{"train_examples": 39062, "input": "log_mel", "embed_dim": 384, "encoder_norm": "batchnorm", "text_encoder_causal": false, "text_encoder_layers": 7, "text_encoder_norm_position": "pre", "text_encoder_positions": "sincos", "one_sided": true, "epochs": 66.8}
Rows from block 8 of the audio encoder of a small contrastive audio-text model, named by matrix and row number. Each number is 200 + 40 x the weight over its row's rms, rounded and kept within 0 to 999. All counts start at 0.
After each channel's rows are labels from the 100 clips, of 14848, where the channel reaches its highest value: "responds to" is what is common among them. Only what is clearly more common there than usual is listed. The data: synthesized solo parts of chorales (CocoChorales). In brackets: how many of the 100.
# conv: width-5 conv, dilation 2 (encoder.blocks.8.conv.weight, 320x320x5, each kernel summed), inputs 0-159

conv.3,150,167,185,228,204,211,195,266,158,181,251,145,171,225,203,113,197,145,218,200,217,241,160,281,180,127,225,162,208,216,207,188,284,185,173,160,157,240,173,111,172,167,225,195,249,154,219,156,144,220,142,170,200,270,237,185,156,163,110,222,136,150,171,141,161,219,182,180,172,292,183,147,185,169,198,222,197,199,210,241,112,175,204,209,144,160,309,186,177,228,155,200,157,185,162,161,179,184,143,150,169,154,188,208,167,299,149,72,136,158,241,220,180,201,155,191,223,176,167,190,205,129,171,258,203,192,220,256,199,182,156,204,218,182,137,246,243,220,176,169,231,187,165,154,226,165,199,188,203,229,160,131,227,210,192,190,150,153,227,160
responds to: flute (48); note F5 (43); note D#5 (36)

conv.13,182,151,175,234,147,172,145,185,208,238,106,165,100,206,198,183,250,213,215,205,166,197,182,211,225,206,167,205,210,242,185,280,150,201,238,197,250,192,179,210,206,213,163,186,198,199,240,188,234,203,222,247,137,130,159,176,190,166,166,212,189,107,176,158,252,219,224,183,141,188,144,230,244,206,166,182,251,142,249,156,285,202,201,221,190,151,130,227,275,71,214,126,179,293,202,162,235,91,214,277,218,190,214,169,177,110,187,242,194,282,149,285,158,212,182,223,200,228,147,244,204,149,315,154,164,220,164,179,209,274,236,164,282,253,216,185,209,256,179,174,184,199,226,224,152,246,155,225,235,207,162,154,241,193,190,240,175,194,186,121
responds to: note F#4 (31); note F#3 (26); note C#5 (26); note F#5 (25)

conv.98,279,292,194,234,224,197,204,164,188,163,228,225,200,175,164,176,204,263,223,255,176,260,206,164,199,215,234,214,194,162,235,176,134,153,270,215,173,199,194,198,220,218,232,297,188,277,220,132,190,129,209,201,178,183,275,155,188,249,155,192,197,199,208,251,235,196,226,161,232,164,146,210,165,271,230,317,176,226,151,146,215,151,281,198,220,184,176,196,187,208,170,208,185,191,205,192,186,265,185,158,224,160,273,132,243,208,210,239,130,135,197,116,268,144,248,112,195,174,176,207,185,213,159,140,180,245,237,99,228,197,138,224,227,238,187,202,187,254,278,140,164,262,144,192,257,136,257,116,180,204,249,195,226,262,228,177,145,116,189,188
responds to: note A3 (75); tuba (71); note B3 (28)

conv.41,181,266,167,260,190,113,248,235,233,170,177,191,239,190,159,197,169,148,122,223,151,207,201,200,212,197,171,179,207,215,197,252,174,151,162,201,135,298,135,189,139,174,230,249,195,137,184,181,236,165,194,321,148,215,265,243,215,197,177,266,200,191,257,189,185,153,176,183,156,259,246,199,145,182,244,192,208,270,121,214,253,133,158,211,133,265,132,157,165,149,212,191,160,186,224,124,278,208,186,239,199,164,173,154,229,227,176,235,227,249,89,265,190,193,226,144,240,180,202,174,182,186,175,192,232,215,212,163,170,251,180,231,260,158,231,221,264,262,162,184,128,194,216,152,169,164,213,252,193,147,233,160,280,247,209,231,283,129,182,181
responds to: saxophone (100); note F4 (26); note G#4 (26); note C5 (26)

conv.245,166,144,160,183,275,130,226,211,230,176,159,112,183,221,211,183,174,166,151,133,198,224,165,249,156,148,245,205,237,265,190,217,242,158,151,191,213,178,146,157,182,194,195,224,158,157,167,190,147,139,168,183,159,234,212,219,253,93,202,182,152,253,197,192,194,124,200,180,145,194,272,221,275,212,211,113,113,235,196,225,255,199,202,260,180,208,180,201,178,142,196,236,213,247,185,199,236,192,226,271,208,263,241,215,242,248,178,215,199,268,212,234,176,213,206,231,219,119,114,155,246,134,263,168,221,221,174,221,233,232,197,265,245,139,210,275,293,163,174,259,242,231,146,194,160,151,148,221,216,221,176,184,266,264,154,235,263,178,142,211
responds to: violin (51); note F#5 (30); note D#5 (28); note G#5 (25)

conv.193,205,168,181,219,208,216,202,253,239,222,118,243,94,206,262,141,181,179,218,167,224,206,245,261,210,214,214,138,151,295,221,144,226,222,178,167,200,272,182,192,188,180,242,154,115,150,144,204,176,145,248,197,192,257,165,102,232,189,274,221,252,162,186,218,140,153,157,218,178,113,219,183,207,179,122,154,178,199,245,177,221,187,202,176,225,187,254,159,146,136,210,225,183,223,173,181,174,218,216,213,151,177,166,214,257,239,214,202,227,169,275,239,237,204,177,226,248,160,243,229,209,140,252,208,178,140,193,232,177,223,207,192,248,142,196,281,229,238,176,253,219,169,112,188,149,228,173,243,135,213,184,237,223,177,243,184,241,211,237,197
responds to: violin (96); note A4 (57); note B4 (52); note A5 (42)

conv.247,245,199,130,218,183,237,255,217,189,138,173,118,202,173,175,188,123,204,151,191,272,132,174,137,224,190,255,180,176,125,138,131,139,153,191,284,125,201,206,186,250,225,202,247,233,195,152,223,200,253,177,225,312,200,226,212,148,271,188,201,234,213,150,183,160,266,167,157,250,238,242,159,226,246,235,216,227,220,148,188,131,139,176,254,139,229,223,276,245,163,172,165,211,198,240,200,202,227,186,188,204,227,179,150,158,183,125,214,177,147,186,139,209,170,161,137,121,160,202,144,192,203,194,160,230,251,217,116,186,142,160,220,155,199,146,169,227,184,148,157,243,209,154,223,185,132,228,142,236,182,212,163,149,157,209,161,226,263,189,152
responds to: flute (83); note C5 (41); note G5 (30); note B4 (29)

conv.286,214,181,198,285,240,183,198,180,200,289,216,171,237,234,225,200,140,166,284,241,265,192,121,228,244,212,228,127,188,206,206,197,196,181,238,230,155,197,163,176,201,190,163,189,229,261,211,137,181,178,230,242,174,194,181,212,256,208,174,215,174,195,162,236,177,205,154,257,259,242,185,182,280,183,163,223,285,173,253,232,239,162,265,190,184,179,223,209,172,187,249,173,168,309,190,250,232,222,184,136,166,235,213,170,158,232,150,204,223,229,197,225,190,130,165,226,176,163,249,204,198,132,295,175,167,187,215,239,206,234,212,136,237,271,253,220,198,261,209,276,258,238,151,209,198,225,164,167,260,270,136,205,142,191,133,92,194,192,173,219
responds to: note F#4 (54); note F#5 (45); clarinet (32); note E5 (29)

conv.192,235,155,241,211,139,265,225,190,239,153,189,156,200,166,197,212,210,229,195,163,225,150,209,246,181,235,197,111,218,231,127,160,173,135,213,248,179,208,169,216,253,291,239,200,250,207,263,204,245,251,202,190,215,235,223,279,180,213,117,175,228,226,220,230,254,233,169,92,223,227,232,277,272,150,214,208,245,137,187,139,190,199,279,230,234,208,156,230,222,169,178,246,189,162,197,238,224,241,131,197,170,120,237,223,214,180,152,255,146,180,264,161,193,209,225,134,241,133,224,203,178,193,200,199,190,183,219,201,167,197,192,212,147,173,236,116,217,137,192,265,212,160,231,154,214,90,210,205,236,310,228,205,156,137,270,200,178,192,236,264
responds to: flute (53); instrument: cello (32); note A5 (31); note A3 (30)

conv.79,239,249,226,218,208,248,187,234,166,210,207,239,201,120,201,246,128,229,174,168,157,164,196,171,213,231,222,138,223,130,208,229,211,169,235,210,177,177,185,258,234,231,227,217,210,160,194,299,253,233,199,146,284,166,162,187,270,253,229,156,250,123,171,196,223,209,155,152,204,202,181,234,217,199,177,327,152,191,167,142,143,141,195,233,219,206,179,266,244,176,208,203,178,160,236,166,241,198,182,231,150,248,196,116,163,165,189,238,173,161,214,84,207,216,239,149,162,181,203,180,164,228,166,162,212,192,164,185,222,162,146,222,210,164,142,184,174,188,149,187,192,153,243,279,170,131,189,152,178,181,179,225,185,210,251,155,183,223,163,140
responds to: note A3 (47); flute (43); tuba (42); note A5 (35)

conv.169,206,230,201,232,214,266,133,155,175,216,182,238,167,156,189,103,187,175,101,245,216,184,189,183,216,218,233,150,160,231,161,164,218,173,314,193,207,226,201,204,309,271,190,163,225,211,200,247,265,297,199,234,196,214,166,268,174,196,166,240,200,219,232,210,180,349,171,193,225,276,230,231,226,209,162,243,289,164,201,207,240,197,225,221,197,180,184,272,229,169,180,227,246,192,255,195,177,205,159,225,181,191,181,153,213,161,227,209,214,189,204,216,191,248,216,185,226,171,158,216,170,229,228,250,236,208,196,223,231,210,214,212,205,280,193,179,279,236,185,206,219,221,205,191,198,188,216,203,275,228,208,180,129,170,226,284,211,277,165,168
responds to: flute (100); note C5 (60); note D5 (41); note C#5 (41)

conv.165,288,253,191,185,220,241,274,254,228,189,175,188,166,178,266,156,190,189,194,123,222,176,181,192,175,168,254,166,210,204,198,151,158,235,198,181,184,173,176,163,176,224,279,217,220,219,189,179,175,184,212,205,172,191,213,154,174,185,234,56,173,223,175,218,187,189,211,210,184,169,173,208,188,190,197,285,207,227,184,190,133,230,217,240,190,174,184,206,204,155,220,225,192,212,207,178,206,175,227,176,188,178,174,179,166,214,182,206,180,180,289,155,304,228,189,198,169,171,206,203,197,162,191,163,300,210,219,177,246,168,170,214,182,144,227,189,200,316,191,176,190,229,179,226,202,199,139,229,215,194,128,186,178,214,191,125,222,207,139,233
responds to: note A3 (100); tuba (78); note B3 (31)

conv.85,214,144,213,240,158,209,161,156,191,192,151,189,194,282,155,215,193,142,241,177,236,197,162,131,194,242,221,284,164,104,128,141,198,155,202,211,167,147,213,225,147,236,141,220,202,263,247,224,225,209,272,198,181,216,227,266,86,210,123,151,208,219,146,217,211,196,248,208,160,144,216,198,217,252,222,183,246,169,315,174,210,221,172,218,199,227,165,192,238,185,233,199,159,299,189,245,182,188,197,151,227,125,224,266,225,155,158,172,196,225,204,130,200,167,166,172,143,187,280,236,232,226,293,282,214,219,174,130,206,190,159,206,178,234,260,68,163,161,189,180,152,204,255,224,219,207,123,129,227,189,174,221,158,170,216,176,111,166,185,202
responds to: note F#4 (70); viola (42); note F#5 (27); instrument: clarinet (25)

conv.84,190,180,187,132,179,182,257,242,219,202,206,220,195,140,242,202,234,250,157,175,186,185,149,265,169,149,103,164,257,219,227,177,212,182,161,223,203,257,229,213,204,178,220,247,207,174,161,180,133,195,241,134,296,144,187,172,238,140,260,227,251,101,163,210,244,167,203,146,196,217,201,232,193,189,120,197,200,185,129,210,190,147,202,212,219,176,162,167,187,205,152,215,186,131,131,173,299,204,216,224,198,233,234,130,190,194,199,275,246,263,135,214,211,259,161,170,179,205,194,205,169,143,178,263,168,151,218,279,145,195,169,226,255,144,231,271,261,168,209,183,233,156,152,264,131,198,163,247,142,217,156,200,290,172,175,112,197,229,131,163
responds to: saxophone (70); note E4 (34); note G4 (28); note F#4 (25)

conv.96,173,194,249,162,134,196,161,163,224,199,201,212,216,196,195,129,173,222,141,191,126,188,225,218,196,204,134,215,146,150,178,227,131,187,129,163,200,190,276,173,185,163,219,167,196,136,131,209,180,189,241,245,187,200,184,240,204,194,173,247,193,195,278,145,147,152,247,194,184,211,171,190,231,259,205,204,180,154,299,235,219,286,161,152,253,198,190,154,160,196,153,236,237,234,180,268,159,191,217,202,243,142,151,238,202,189,259,178,175,211,189,202,171,186,245,227,183,196,115,158,214,226,197,207,184,115,235,176,155,256,180,230,153,210,265,150,235,167,198,235,165,103,204,195,178,196,251,132,228,180,233,223,129,246,162,238,213,150,270,200
responds to: note F#4 (83); clarinet (39); viola (38)

conv.126,128,211,181,229,173,178,197,296,199,206,169,168,258,124,177,149,259,203,173,174,213,155,179,205,237,185,157,133,247,221,137,199,218,249,169,149,205,284,158,216,155,150,184,257,224,190,270,120,186,194,231,205,126,161,272,214,231,245,166,133,212,224,235,188,200,165,247,301,205,177,216,195,218,141,171,214,267,173,165,208,236,166,139,282,203,215,227,175,207,211,181,221,248,200,200,179,205,189,252,212,196,184,214,200,214,249,158,287,226,167,178,155,249,174,172,259,180,242,235,208,151,189,235,251,217,226,156,127,131,240,276,270,195,190,191,156,208,166,168,192,215,216,149,195,121,236,195,180,267,173,208,194,229,292,251,144,257,230,177,188
responds to: saxophone (72); note G#4 (26)

conv.162,187,223,254,241,131,197,142,172,218,221,216,133,140,197,165,117,189,157,211,181,185,210,213,208,217,232,180,161,173,172,131,178,154,145,253,133,168,182,161,201,202,192,93,189,248,149,254,176,258,240,236,164,165,220,193,160,204,259,95,131,211,172,209,220,143,191,196,121,124,274,158,190,182,197,145,201,191,175,209,124,217,208,168,219,229,176,216,197,255,190,139,219,177,293,271,213,114,217,103,196,290,150,168,212,268,133,167,183,175,196,178,179,249,123,192,153,166,148,196,155,247,217,243,207,152,145,175,121,159,181,113,234,165,186,159,158,189,167,203,209,177,197,206,147,144,101,197,159,137,173,252,209,120,197,239,211,128,198,228,165
responds to: note F#4 (62); note F#5 (37); clarinet (35); instrument: flute (30)

conv.161,253,236,245,138,231,187,192,218,189,200,190,236,151,216,160,192,172,223,225,157,151,220,210,216,99,69,234,198,148,235,228,277,203,161,187,111,186,215,167,154,179,170,262,215,171,165,163,248,122,209,188,212,183,191,222,213,281,156,180,228,193,165,228,214,109,174,187,236,129,169,199,171,214,186,143,296,199,191,202,192,259,177,202,153,246,191,253,207,170,220,166,265,260,209,154,184,215,157,178,208,183,166,176,185,237,211,224,211,209,250,207,236,272,203,242,210,272,165,199,172,187,217,200,221,214,176,134,274,232,253,188,247,284,201,130,231,170,237,193,231,218,183,90,175,198,181,221,237,205,211,157,271,270,260,152,278,195,191,220,138
responds to: note A3 (54); note A4 (32); note G3 (29); bassoon (28)