From a checkpoint of a small contrastive audio-text model: 66.8 epochs.
Rows from block 8 of the audio encoder, named by matrix and row number. Each number is 128 + 32 x the weight over its row's rms, rounded and kept within 0 to 255. All counts start at 0. Numbers have three digits each. After the name is the row's rms in percent of the matrix's.
# conv: width-5 conv, dilation 2 (encoder.blocks.8.conv.weight, 320x320x5), inputs 108-119, a 5 kernel for each
conv.42 081:125092155161127142114107131151115130127144151141164077113121098151106122090133061142110174110120113163159082153100201098112122090130110158136121119119092106150134154119155092103108
conv.43 096:136116142198134156114125166185154143091123113137075197111192140116144101135158148175157095099110113157110051182131159186096175123126105107163119184130114103173160145186174119140079
conv.44 075:109084088098118102169158115114138166117073154109135072119107157140108108149132146096123107099181165142127177181076199088160107157096105188181084154087170075054171160131130154094080
conv.45 100:171122135161133100174103173124138093145176115108086216136120138081154124138104091190111082110117189091115186072170114139117035190131074131081171125126174175125156142172121168090134
conv.46 091:118096095055096139124093170148117106108099104093106135173131166138077140095118064143126154130195165149050155104163188134100142194117102144154193160106066159147199099179168152104054
conv.47 090:173175118117112108115157091132177057158083110129153150074058144093116083143162101171071080132065127139099155118111090105139119150077132093184158059134164072174128156151139161109065
conv.48 099:137148148061098058153077107163192190152065105125139008146107186162128081130109175128107079130101137125115063177145103142154099090147139098130102133126148127123123154116149175130094
conv.49 092:106113106106170069208132177129170140061181072107148168145102114038117135115158190092146156135129193115133120152129137134139117127101076107170096099117088137145134067145119162126095
conv.50 105:150176058129122085216134111131145117128178161060200104129122133143111126096068147133126124110163154128192079155169185133171107084160162114171132188146126175134136137165146091180075
conv.51 100:157145089083184124105184112068134135147122112103100188120113125191152081087100133114119176126135120091126182079131106093128132125072159169149121018121142125124043087162124094077165
conv.52 084:163105138079129116129164046143116138169126145111149085116133138208170090099181088107113087128152150135081092130150128128128125141127078135159119103106107162197114066129083156122175
conv.53 100:136125127159121115159089083157151127144132131082147153127166208064111107163191116147109125121153131119096085147114107067161092149082112140076134151115187099116172122126109180102082
conv.54 107:100177107091179112132142088135113074164126099156114127116128061139186119117102162099130137096151100142118174174141096139091169110109137079187169064101082127157116148094145160171153
conv.55 100:138108136109106113129153106111145135063133163071121141134129129097145078134135114150082142107155170107101107177089071150111117156110123101190176066098150143124127127129147156083086
conv.56 089:161139121121148119142082116103169183109178123121190144072101131043110125165164195163142078117150103138109123103190118098146129059143120131127095177085109057120126130171051179085122
conv.57 091:188134121108071125062117141124149130067105168130085124125102173153161119120130114088123128120170113096127178126111078152072115154130104149105115118137117078159104123123160097143076
conv.58 088:107077121139133154160110110127136145125146140178131082142113117149069160096123156104182128125144170145144064130105156104137186139168122113081116143130098141054166139137187123137108
conv.59 083:111066144133102125127147171137131125096176164133076161179147133105107111119139108090123139106182141123137183114105094116135103164209176129118119157136088178087172155077108212120188
conv.60 104:126152124085131105122115191085143124135119182114157154093142106146124076137168107128120126164105112128139187105137089081128159116073196141111127107105134152093109157116127094110169
conv.61 099:072123106156207177106163110147115095156094158134109168099145137162099079144151077119115137079146121114172194067076069171103157140134187166138101096163091163167089184032178165213123
conv.62 165:153141094195087145176127122122117133126127175126150082151150155093099162122130112101158137135105130101171126137075152158117105141171096120120067179110121164070140142169095112118139
conv.63 077:140077131073103157111107136154099102067148088179132077158096129170137150163100165135134156119098083096075192129163103045098126112038073134159140101104199157123145094144092126068151
conv.64 094:108157103105129162153153109104133115092100117139118098170108126136152161092133140074127106134140113125117144125093103118162086072108127147149156141147099145116076133152096162117103
conv.65 150:134093139138143135090143144148123118161135131149089136168099113131146115163094140134127119117134125092161124093170110142111146104129142137071213091117111102138107152108156078111166
conv.66 093:158117159178117150143168116134121105116094166145159148112118061098120124138159131111108121122116117089121064138128132140092138092096159114143108110144105163123118090075130175177135
conv.67 080:099108127153158173075126127165137149117092145161113106139148155154099145118119166111122106128118119115176144156114141149116166062149118181092079121163127115135068114102144065109177
conv.68 101:148180091090130150096101195202124177126131116145148151197131123155131083139144140121133119146124128134127088196140162095163093117144104114164124123143107143109160098106119161110112
conv.69 106:111156156156149151108150127136163132088073145091144145129121138083112070133137159145098100129131159072145083134100149158124089150099135122145119104119112142110100123112220133110121
conv.70 103:176119113105146090081110137135121116140104159074082125150158105170134102107164041118152144132119127151082129179094121145143105156105142185079118124157125150151130040166165108079114
conv.71 079:150120168066129131097152133179108148138108167115121169119154106104057116135140134088104125154075121134082221108151088104145100127115135158121133071081153137122120065175103151115101
conv.72 089:148152111134048125142155161120101165082103172118113134122159176064177205121165115097124139161100122167127128157149130102185128085073085187112168132116144098110117163202117115105068
conv.73 085:114163129118075106165122145165149173153076170075169117126135106132149098124094195061148146108149148155113133114075096124139134132087161116130106126127149156150111068136142103088100
conv.74 077:108103162118126129152164052166043086124175153090122168089154108155180103162045136146118132204117120113165088141138125133147115103090163119157152081147124165176078142115100112168161
conv.75 099:103181096149151135068156080126137123145107087118137184079157141171095167090164176106093124141113079110117085164124136127134130144142139157134107089108140140114103136108156094146145
conv.76 114:133094156113148086186095123114114144150167095172135163120084132097126162113104151190094161152109157125099097150189100077148133169131074097102136121118117102063147110136068151119160
conv.77 114:112126114143095110109112172153099143116116093088124172174142098151120126132116138106144108074092167156142120174111112130065251057178121138123109148135112182119125103062147123155147
conv.78 129:120129116101117128080180113101136125144111130193109132120092090116124091144117128130142124121124118092135134110117122166158158080115082119114140105164146072137097089116215095122113
conv.79 084:095123121124130121169087107086090170111140154060067131076101119147159129098085135101209140157120088191154134117109076113125150107116075168130106088115075148121184116110123164097109
conv.80 098:149148131130113146133103160143091148070130127104125108119187149085148100151159148158102126216151116139176173123106106107133141139078180157121172112143130108145112127191194135121153
conv.81 109:083148177123094135141118135128151063154115111115128130167109097133125106187105141107092137137110167113146133143116136130133149065147139132154092129163148112100122160115138134142152
conv.82 086:101202103115088139145067187147124179091104144126133088181141101189137092116166144133156140090110151110149141120089135148097119178067149128125129146176115107097183168154137167100105
conv.83 089:129079092176142121130082130131153132115155112114166162150159140145088097099145118151147097142121115142103161155120192094177150129107108141196123123061126131117064121176113132168070
conv.84 105:110181141124141145124135158156158091068114128114106137146154160145045200103125160154121153083121114125149159129115095105089172120141091132107137147124118121135147111139135104156113
conv.85 080:144119110175085084158147147144113146157094137091087095125127110121143139127130126115123091136106184102055117129087175088119111148090080126149118146082141120192177141153161182095107
conv.86 088:155122128092042122158103106080083136133106160114151116080112125125150118128112124180105097143150140091126104101136104040090120118146098139125162084085134141143096140175064153117109
conv.87 086:173099101122154087166150135151132140067171076134143124153091106173102121105107127136156099141150143142098129144208157055175184145101070047170093167082130141149164126141147106156107
conv.88 089:143189132115104126088068113109136111132172109133111136126100157123088096114109124188123145142134097149100109129131085094194141180122117079159117085104163120116113062137144144131167
conv.89 090:153069143109111108106094153119113128166186112092107196145107147087144103162089108180154116061166117161131164091160165127154129142137070148111162146129099126111118152137099147158086
conv.90 091:142206139099097180133113134153149158125150120195124083143136115127162110086166096131095161099077109158135199132113133073103144132155073140157149103091069167153147097096092179082127
conv.91 105:174124072145119164130085175120114094121090141074108061201146206163130098079112127099155148161114190080107138101128153111069136167129155155104126145116147119117162077156141115090131
conv.92 085:194083144123086127090142137137169101046151131084114101137119149149142091137132098117120162157165139129155173091095124117154140119148092128130072170168121106117130090121111123078051
conv.93 101:087165145128112132088091150111105094199127143120098089173130102125184154159135136117078143146114115124083108161158100105056132157121102100174104110136077122166105207059109145116094
conv.94 106:053149132124095095123137111152141131153088144076174107131127119146096142122122167147101161138138143129171084168113097145135168079163174072114064148142164151098155153140125105153112
conv.95 102:144108177127099105153133116141110115095124159067125135140122161124092168115131144150078107130105115088111124162165132180132117128144075146134182135115130114125109173154134072142068
conv.96 098:171142078139082127172107150097164091122094157143179089105126168080158109092183087133117105193107150139101158143098142129167096145127086148135140135077119142055131096152117127099099
conv.97 133:122146157137133136111109091171110145143103154110160074152160096120132176170112169101111155109162124132147106153085179157102115126161180086216114103178116155125089181110129104166116
conv.98 096:076142147109069139112099099100101103119168146100082143075123123109146186171110156087100109087163155154148114109115087092092186108130117134140112098120126131151067132092173142149094
conv.99 092:173095170120110157128088156136084151114141133158123086174085121192130115142133115156156117142077067117116115116169114155108087131133127165142103137131148138162094171146164168118097
conv.100 095:172112129168157137061123159149154068126075090141090136154114152175094088104184112069138087174129121108116154170114147089110184090131127195094119124148142116071118153116170095152149
conv.101 122:111147113122164151169147121117148114141093088129126156113121134159155100100112140142111112046167163101149153147081100146036163112111176138193096095135108109186116132090115118183124
conv.102 144:090153077168146145142092179083122142123103104141123111148120089172068164118116173085146115119124102122153142139127166090153081117138135097144109145087091155113132093105153046194093
conv.103 095:184169116131117135115160111151100127136146142105125095085198086080226114041139118071132133143189099149110189131111092130161133129091106148107116096122152158192121039112110116095131
conv.104 090:067188195085124132094133114141149079177122141175105122091133125087142128119124144142141183173076108115148057149180152132165084152116118126107132155110153102119189078144162188111066
conv.105 119:092146059141107132141116071144108154185071136121186108118104106194109206108124183106114126097134151141152088186039171116121135118187099131196090148130118144101166143090149102121116
conv.106 075:174173202133114153145143121145147152115169067165124125095115147127146115143145125178133039152178161177095125071131128097171148152113125111088150147155151105079135066178084146062125
conv.107 116:134140128172102146048134185084144123144092170097098153122132114134059187157149133094105129120096140131122082174075102222053215113129174121090110133150057151162160119136108126182126
conv.108 090:159115108082095142083134104170107104178145115147053099089159106155181148138143082166125055152092117068138105193142202107100155122122154137131129135146172116131053152134128078112124
conv.109 102:186091064140167124143098129184144105161110126110121155123136160180130100117120091169101128104130149080103143148122126116139112139104084150102092124125146116110141142134127133134094
conv.110 094:150082138151127101065114088144168134095117094129153147063101156108143122109179117136108124134154037160167162124118116112160156101108131171121054113140168147148096132168106179079167
conv.111 104:149150141120087145121104126165144112108091133093098090135143131229095108095126159085117096168078116158127111149079167095102128085083166120157110161113162139138155103129161068165109
conv.112 086:083170170184129157150127112153109117135104121137143151121157183135103188133166140138110159141143064104165083200141136120086163103134138246118142162124131165144119158172122115205171
conv.113 077:165175082170098175139132090150150087139153113183147112135181117151103152097165129110163121116157149143148115117093147125125185152114150115137089144124138181187099100065147129151096
conv.114 100:108135081141122133083067132125089086133142171117123111152145129068097208109101094111116135124189138148168099166094060198145150168116165113116158093149095143143156135111108132167102
conv.115 090:128089102137141159111111082108139107112102137151179070089130182125114104096107170075091110111067127145143122128117144122138100063132182133154115114106101137152093117063083168188197
conv.116 090:132078183208181049114206122139112095128143085079143214140150114112099111147079115152190121156126220112128080111138121111141162137112098084142131108159140113102100131126144119060135
conv.117 082:113095127103143165126073162088101135089128145173158040161096160159088098139103141125116149153150068079173174133101148123166093119069172164114135113151174108070132145182135125126144
conv.118 076:088179157146126143099128042168091114126126145137125113140113127134155084144145074142137147118126151103158116111114159137146167114142071067135187105185077200176159146084120230182136
conv.119 111:092129153128111104225139019161114098128110141126174133098161119075194122118087213119088191081160168100158177121125107134121153100121122080179119093148097115153130129104099149125128
conv.120 089:083128162117125090127119118116160152198140062111179107098106105120146091159143128197090143134103139124131105124225094120147176121083152113082137109095147092092098145079145158139115
conv.121 092:165100110107161151080160113163124131115140133161117127121151119107086169086147085124159166081075099154160135084130129151128110106102103127059164152104113151112171122102150107137105
conv.122 116:128115127157101128201096093125106158106107133121172086075161120163061158103123153088199086138109158128160111093122232060121114109156174086180119174093107135123167122123193072140104
conv.123 108:114150134100155113084169168147132087133112136099156184085162102135128139140142160052115115107124153126115109165133117097119160127113113088131141097142127112116077152076176159160107
conv.124 107:138149111142145092122149185188198211113030091178204095109178133167119119128146187147063100116166085109161166179151052135192109102107144151158132093124155104139073115137191101087155
conv.125 077:136142140096152126110107161100062158157166102118071174107089084075101121154098142190086061143139155141131149091175121102181143148087136119067161080090163103118146126135128149142119
conv.126 127:122151178114097131091152106133144113131116118134082105107174126122149120164162115162054126105176096122117101174170130115137127097120142156127139144111145164073197091141085209076136
conv.127 110:159156072103136106167100139113128089130113140159139130108133124098154122125185094113182106119109162094175160092157091142141087119082184153103122159126160052166167133066135145133114
conv.128 085:128076129116152159106127096120131098137113105112101127100196116127177100139155063131114118199110091093028085139113125155139144140114097162146140094168167126127198101132144125100108
conv.129 141:126157088130131154077177110090130110109111138095169156153064167094120127146128104112106164106105128129153094174100129193133145115117167126094110146173144109136060193132118068194145
conv.130 102:081116152145127114125092152116109159190155147119140106125150064094189139189110146111166179121103069171098154102163098134087161105122098119145145106152135134161099083118084122124157
conv.131 115:152096168117112094158096138117131108087134152153101067139119156110148100092128113125155130114161099128109164102093173158140113122131089133138037102151120149125098076140072146157106
conv.132 090:154129094208097146175139143081143115090121160169194099119089121152100167153137100143139138156083137111088151202128117096123137131040160065187173135111096083156105118104189091129094
conv.133 091:144216131097042154131116160154183126116109181133169094103118111161148193122188134137094107120104115086144139177149145104137078147102091147172181129084170118173120149122181186093105
conv.134 083:136130150164087091103114143134087101070106138114132138123143108127055113106132098100184059143101150145158132119129150110124152151091146143047147114103093236128145132121144148130105
conv.135 115:133120142113157158108152118125103120025129179103112202077113104138042125166097135080123160064160114112169102133096107164097160153134166102138089095186163101141083187085189094169155
conv.136 098:154108149140130118113137126112124114138190079118165200164107158138084226088105145150175059165105106153112078152133103112135231139158069076160155161095128164148130103122151101105141
conv.137 096:115081159145154158110079154130158140163106084150155169106065122107061102150150155105098089114177153180111146106139118118143145164185097166128168061126107123129149125096163169114177
conv.138 093:147118161082127150158107152155114113132134134162124161110134148057203150119181104079095103149146121145143098087123124145111113188132143178096141173130107112133101114117041142135108
conv.139 128:097071171113139101135143087110167082210129119141108128114107147079151130121086146202053150123157151099126091128163068169115114150090145101177121085147102135153042163134120141150133
conv.140 122:125131102216106147089127093128094217082145141095164064143112128132124175098145161145139113137136101128147154138080174089119077106155120132101121097138129112142129156182099105182098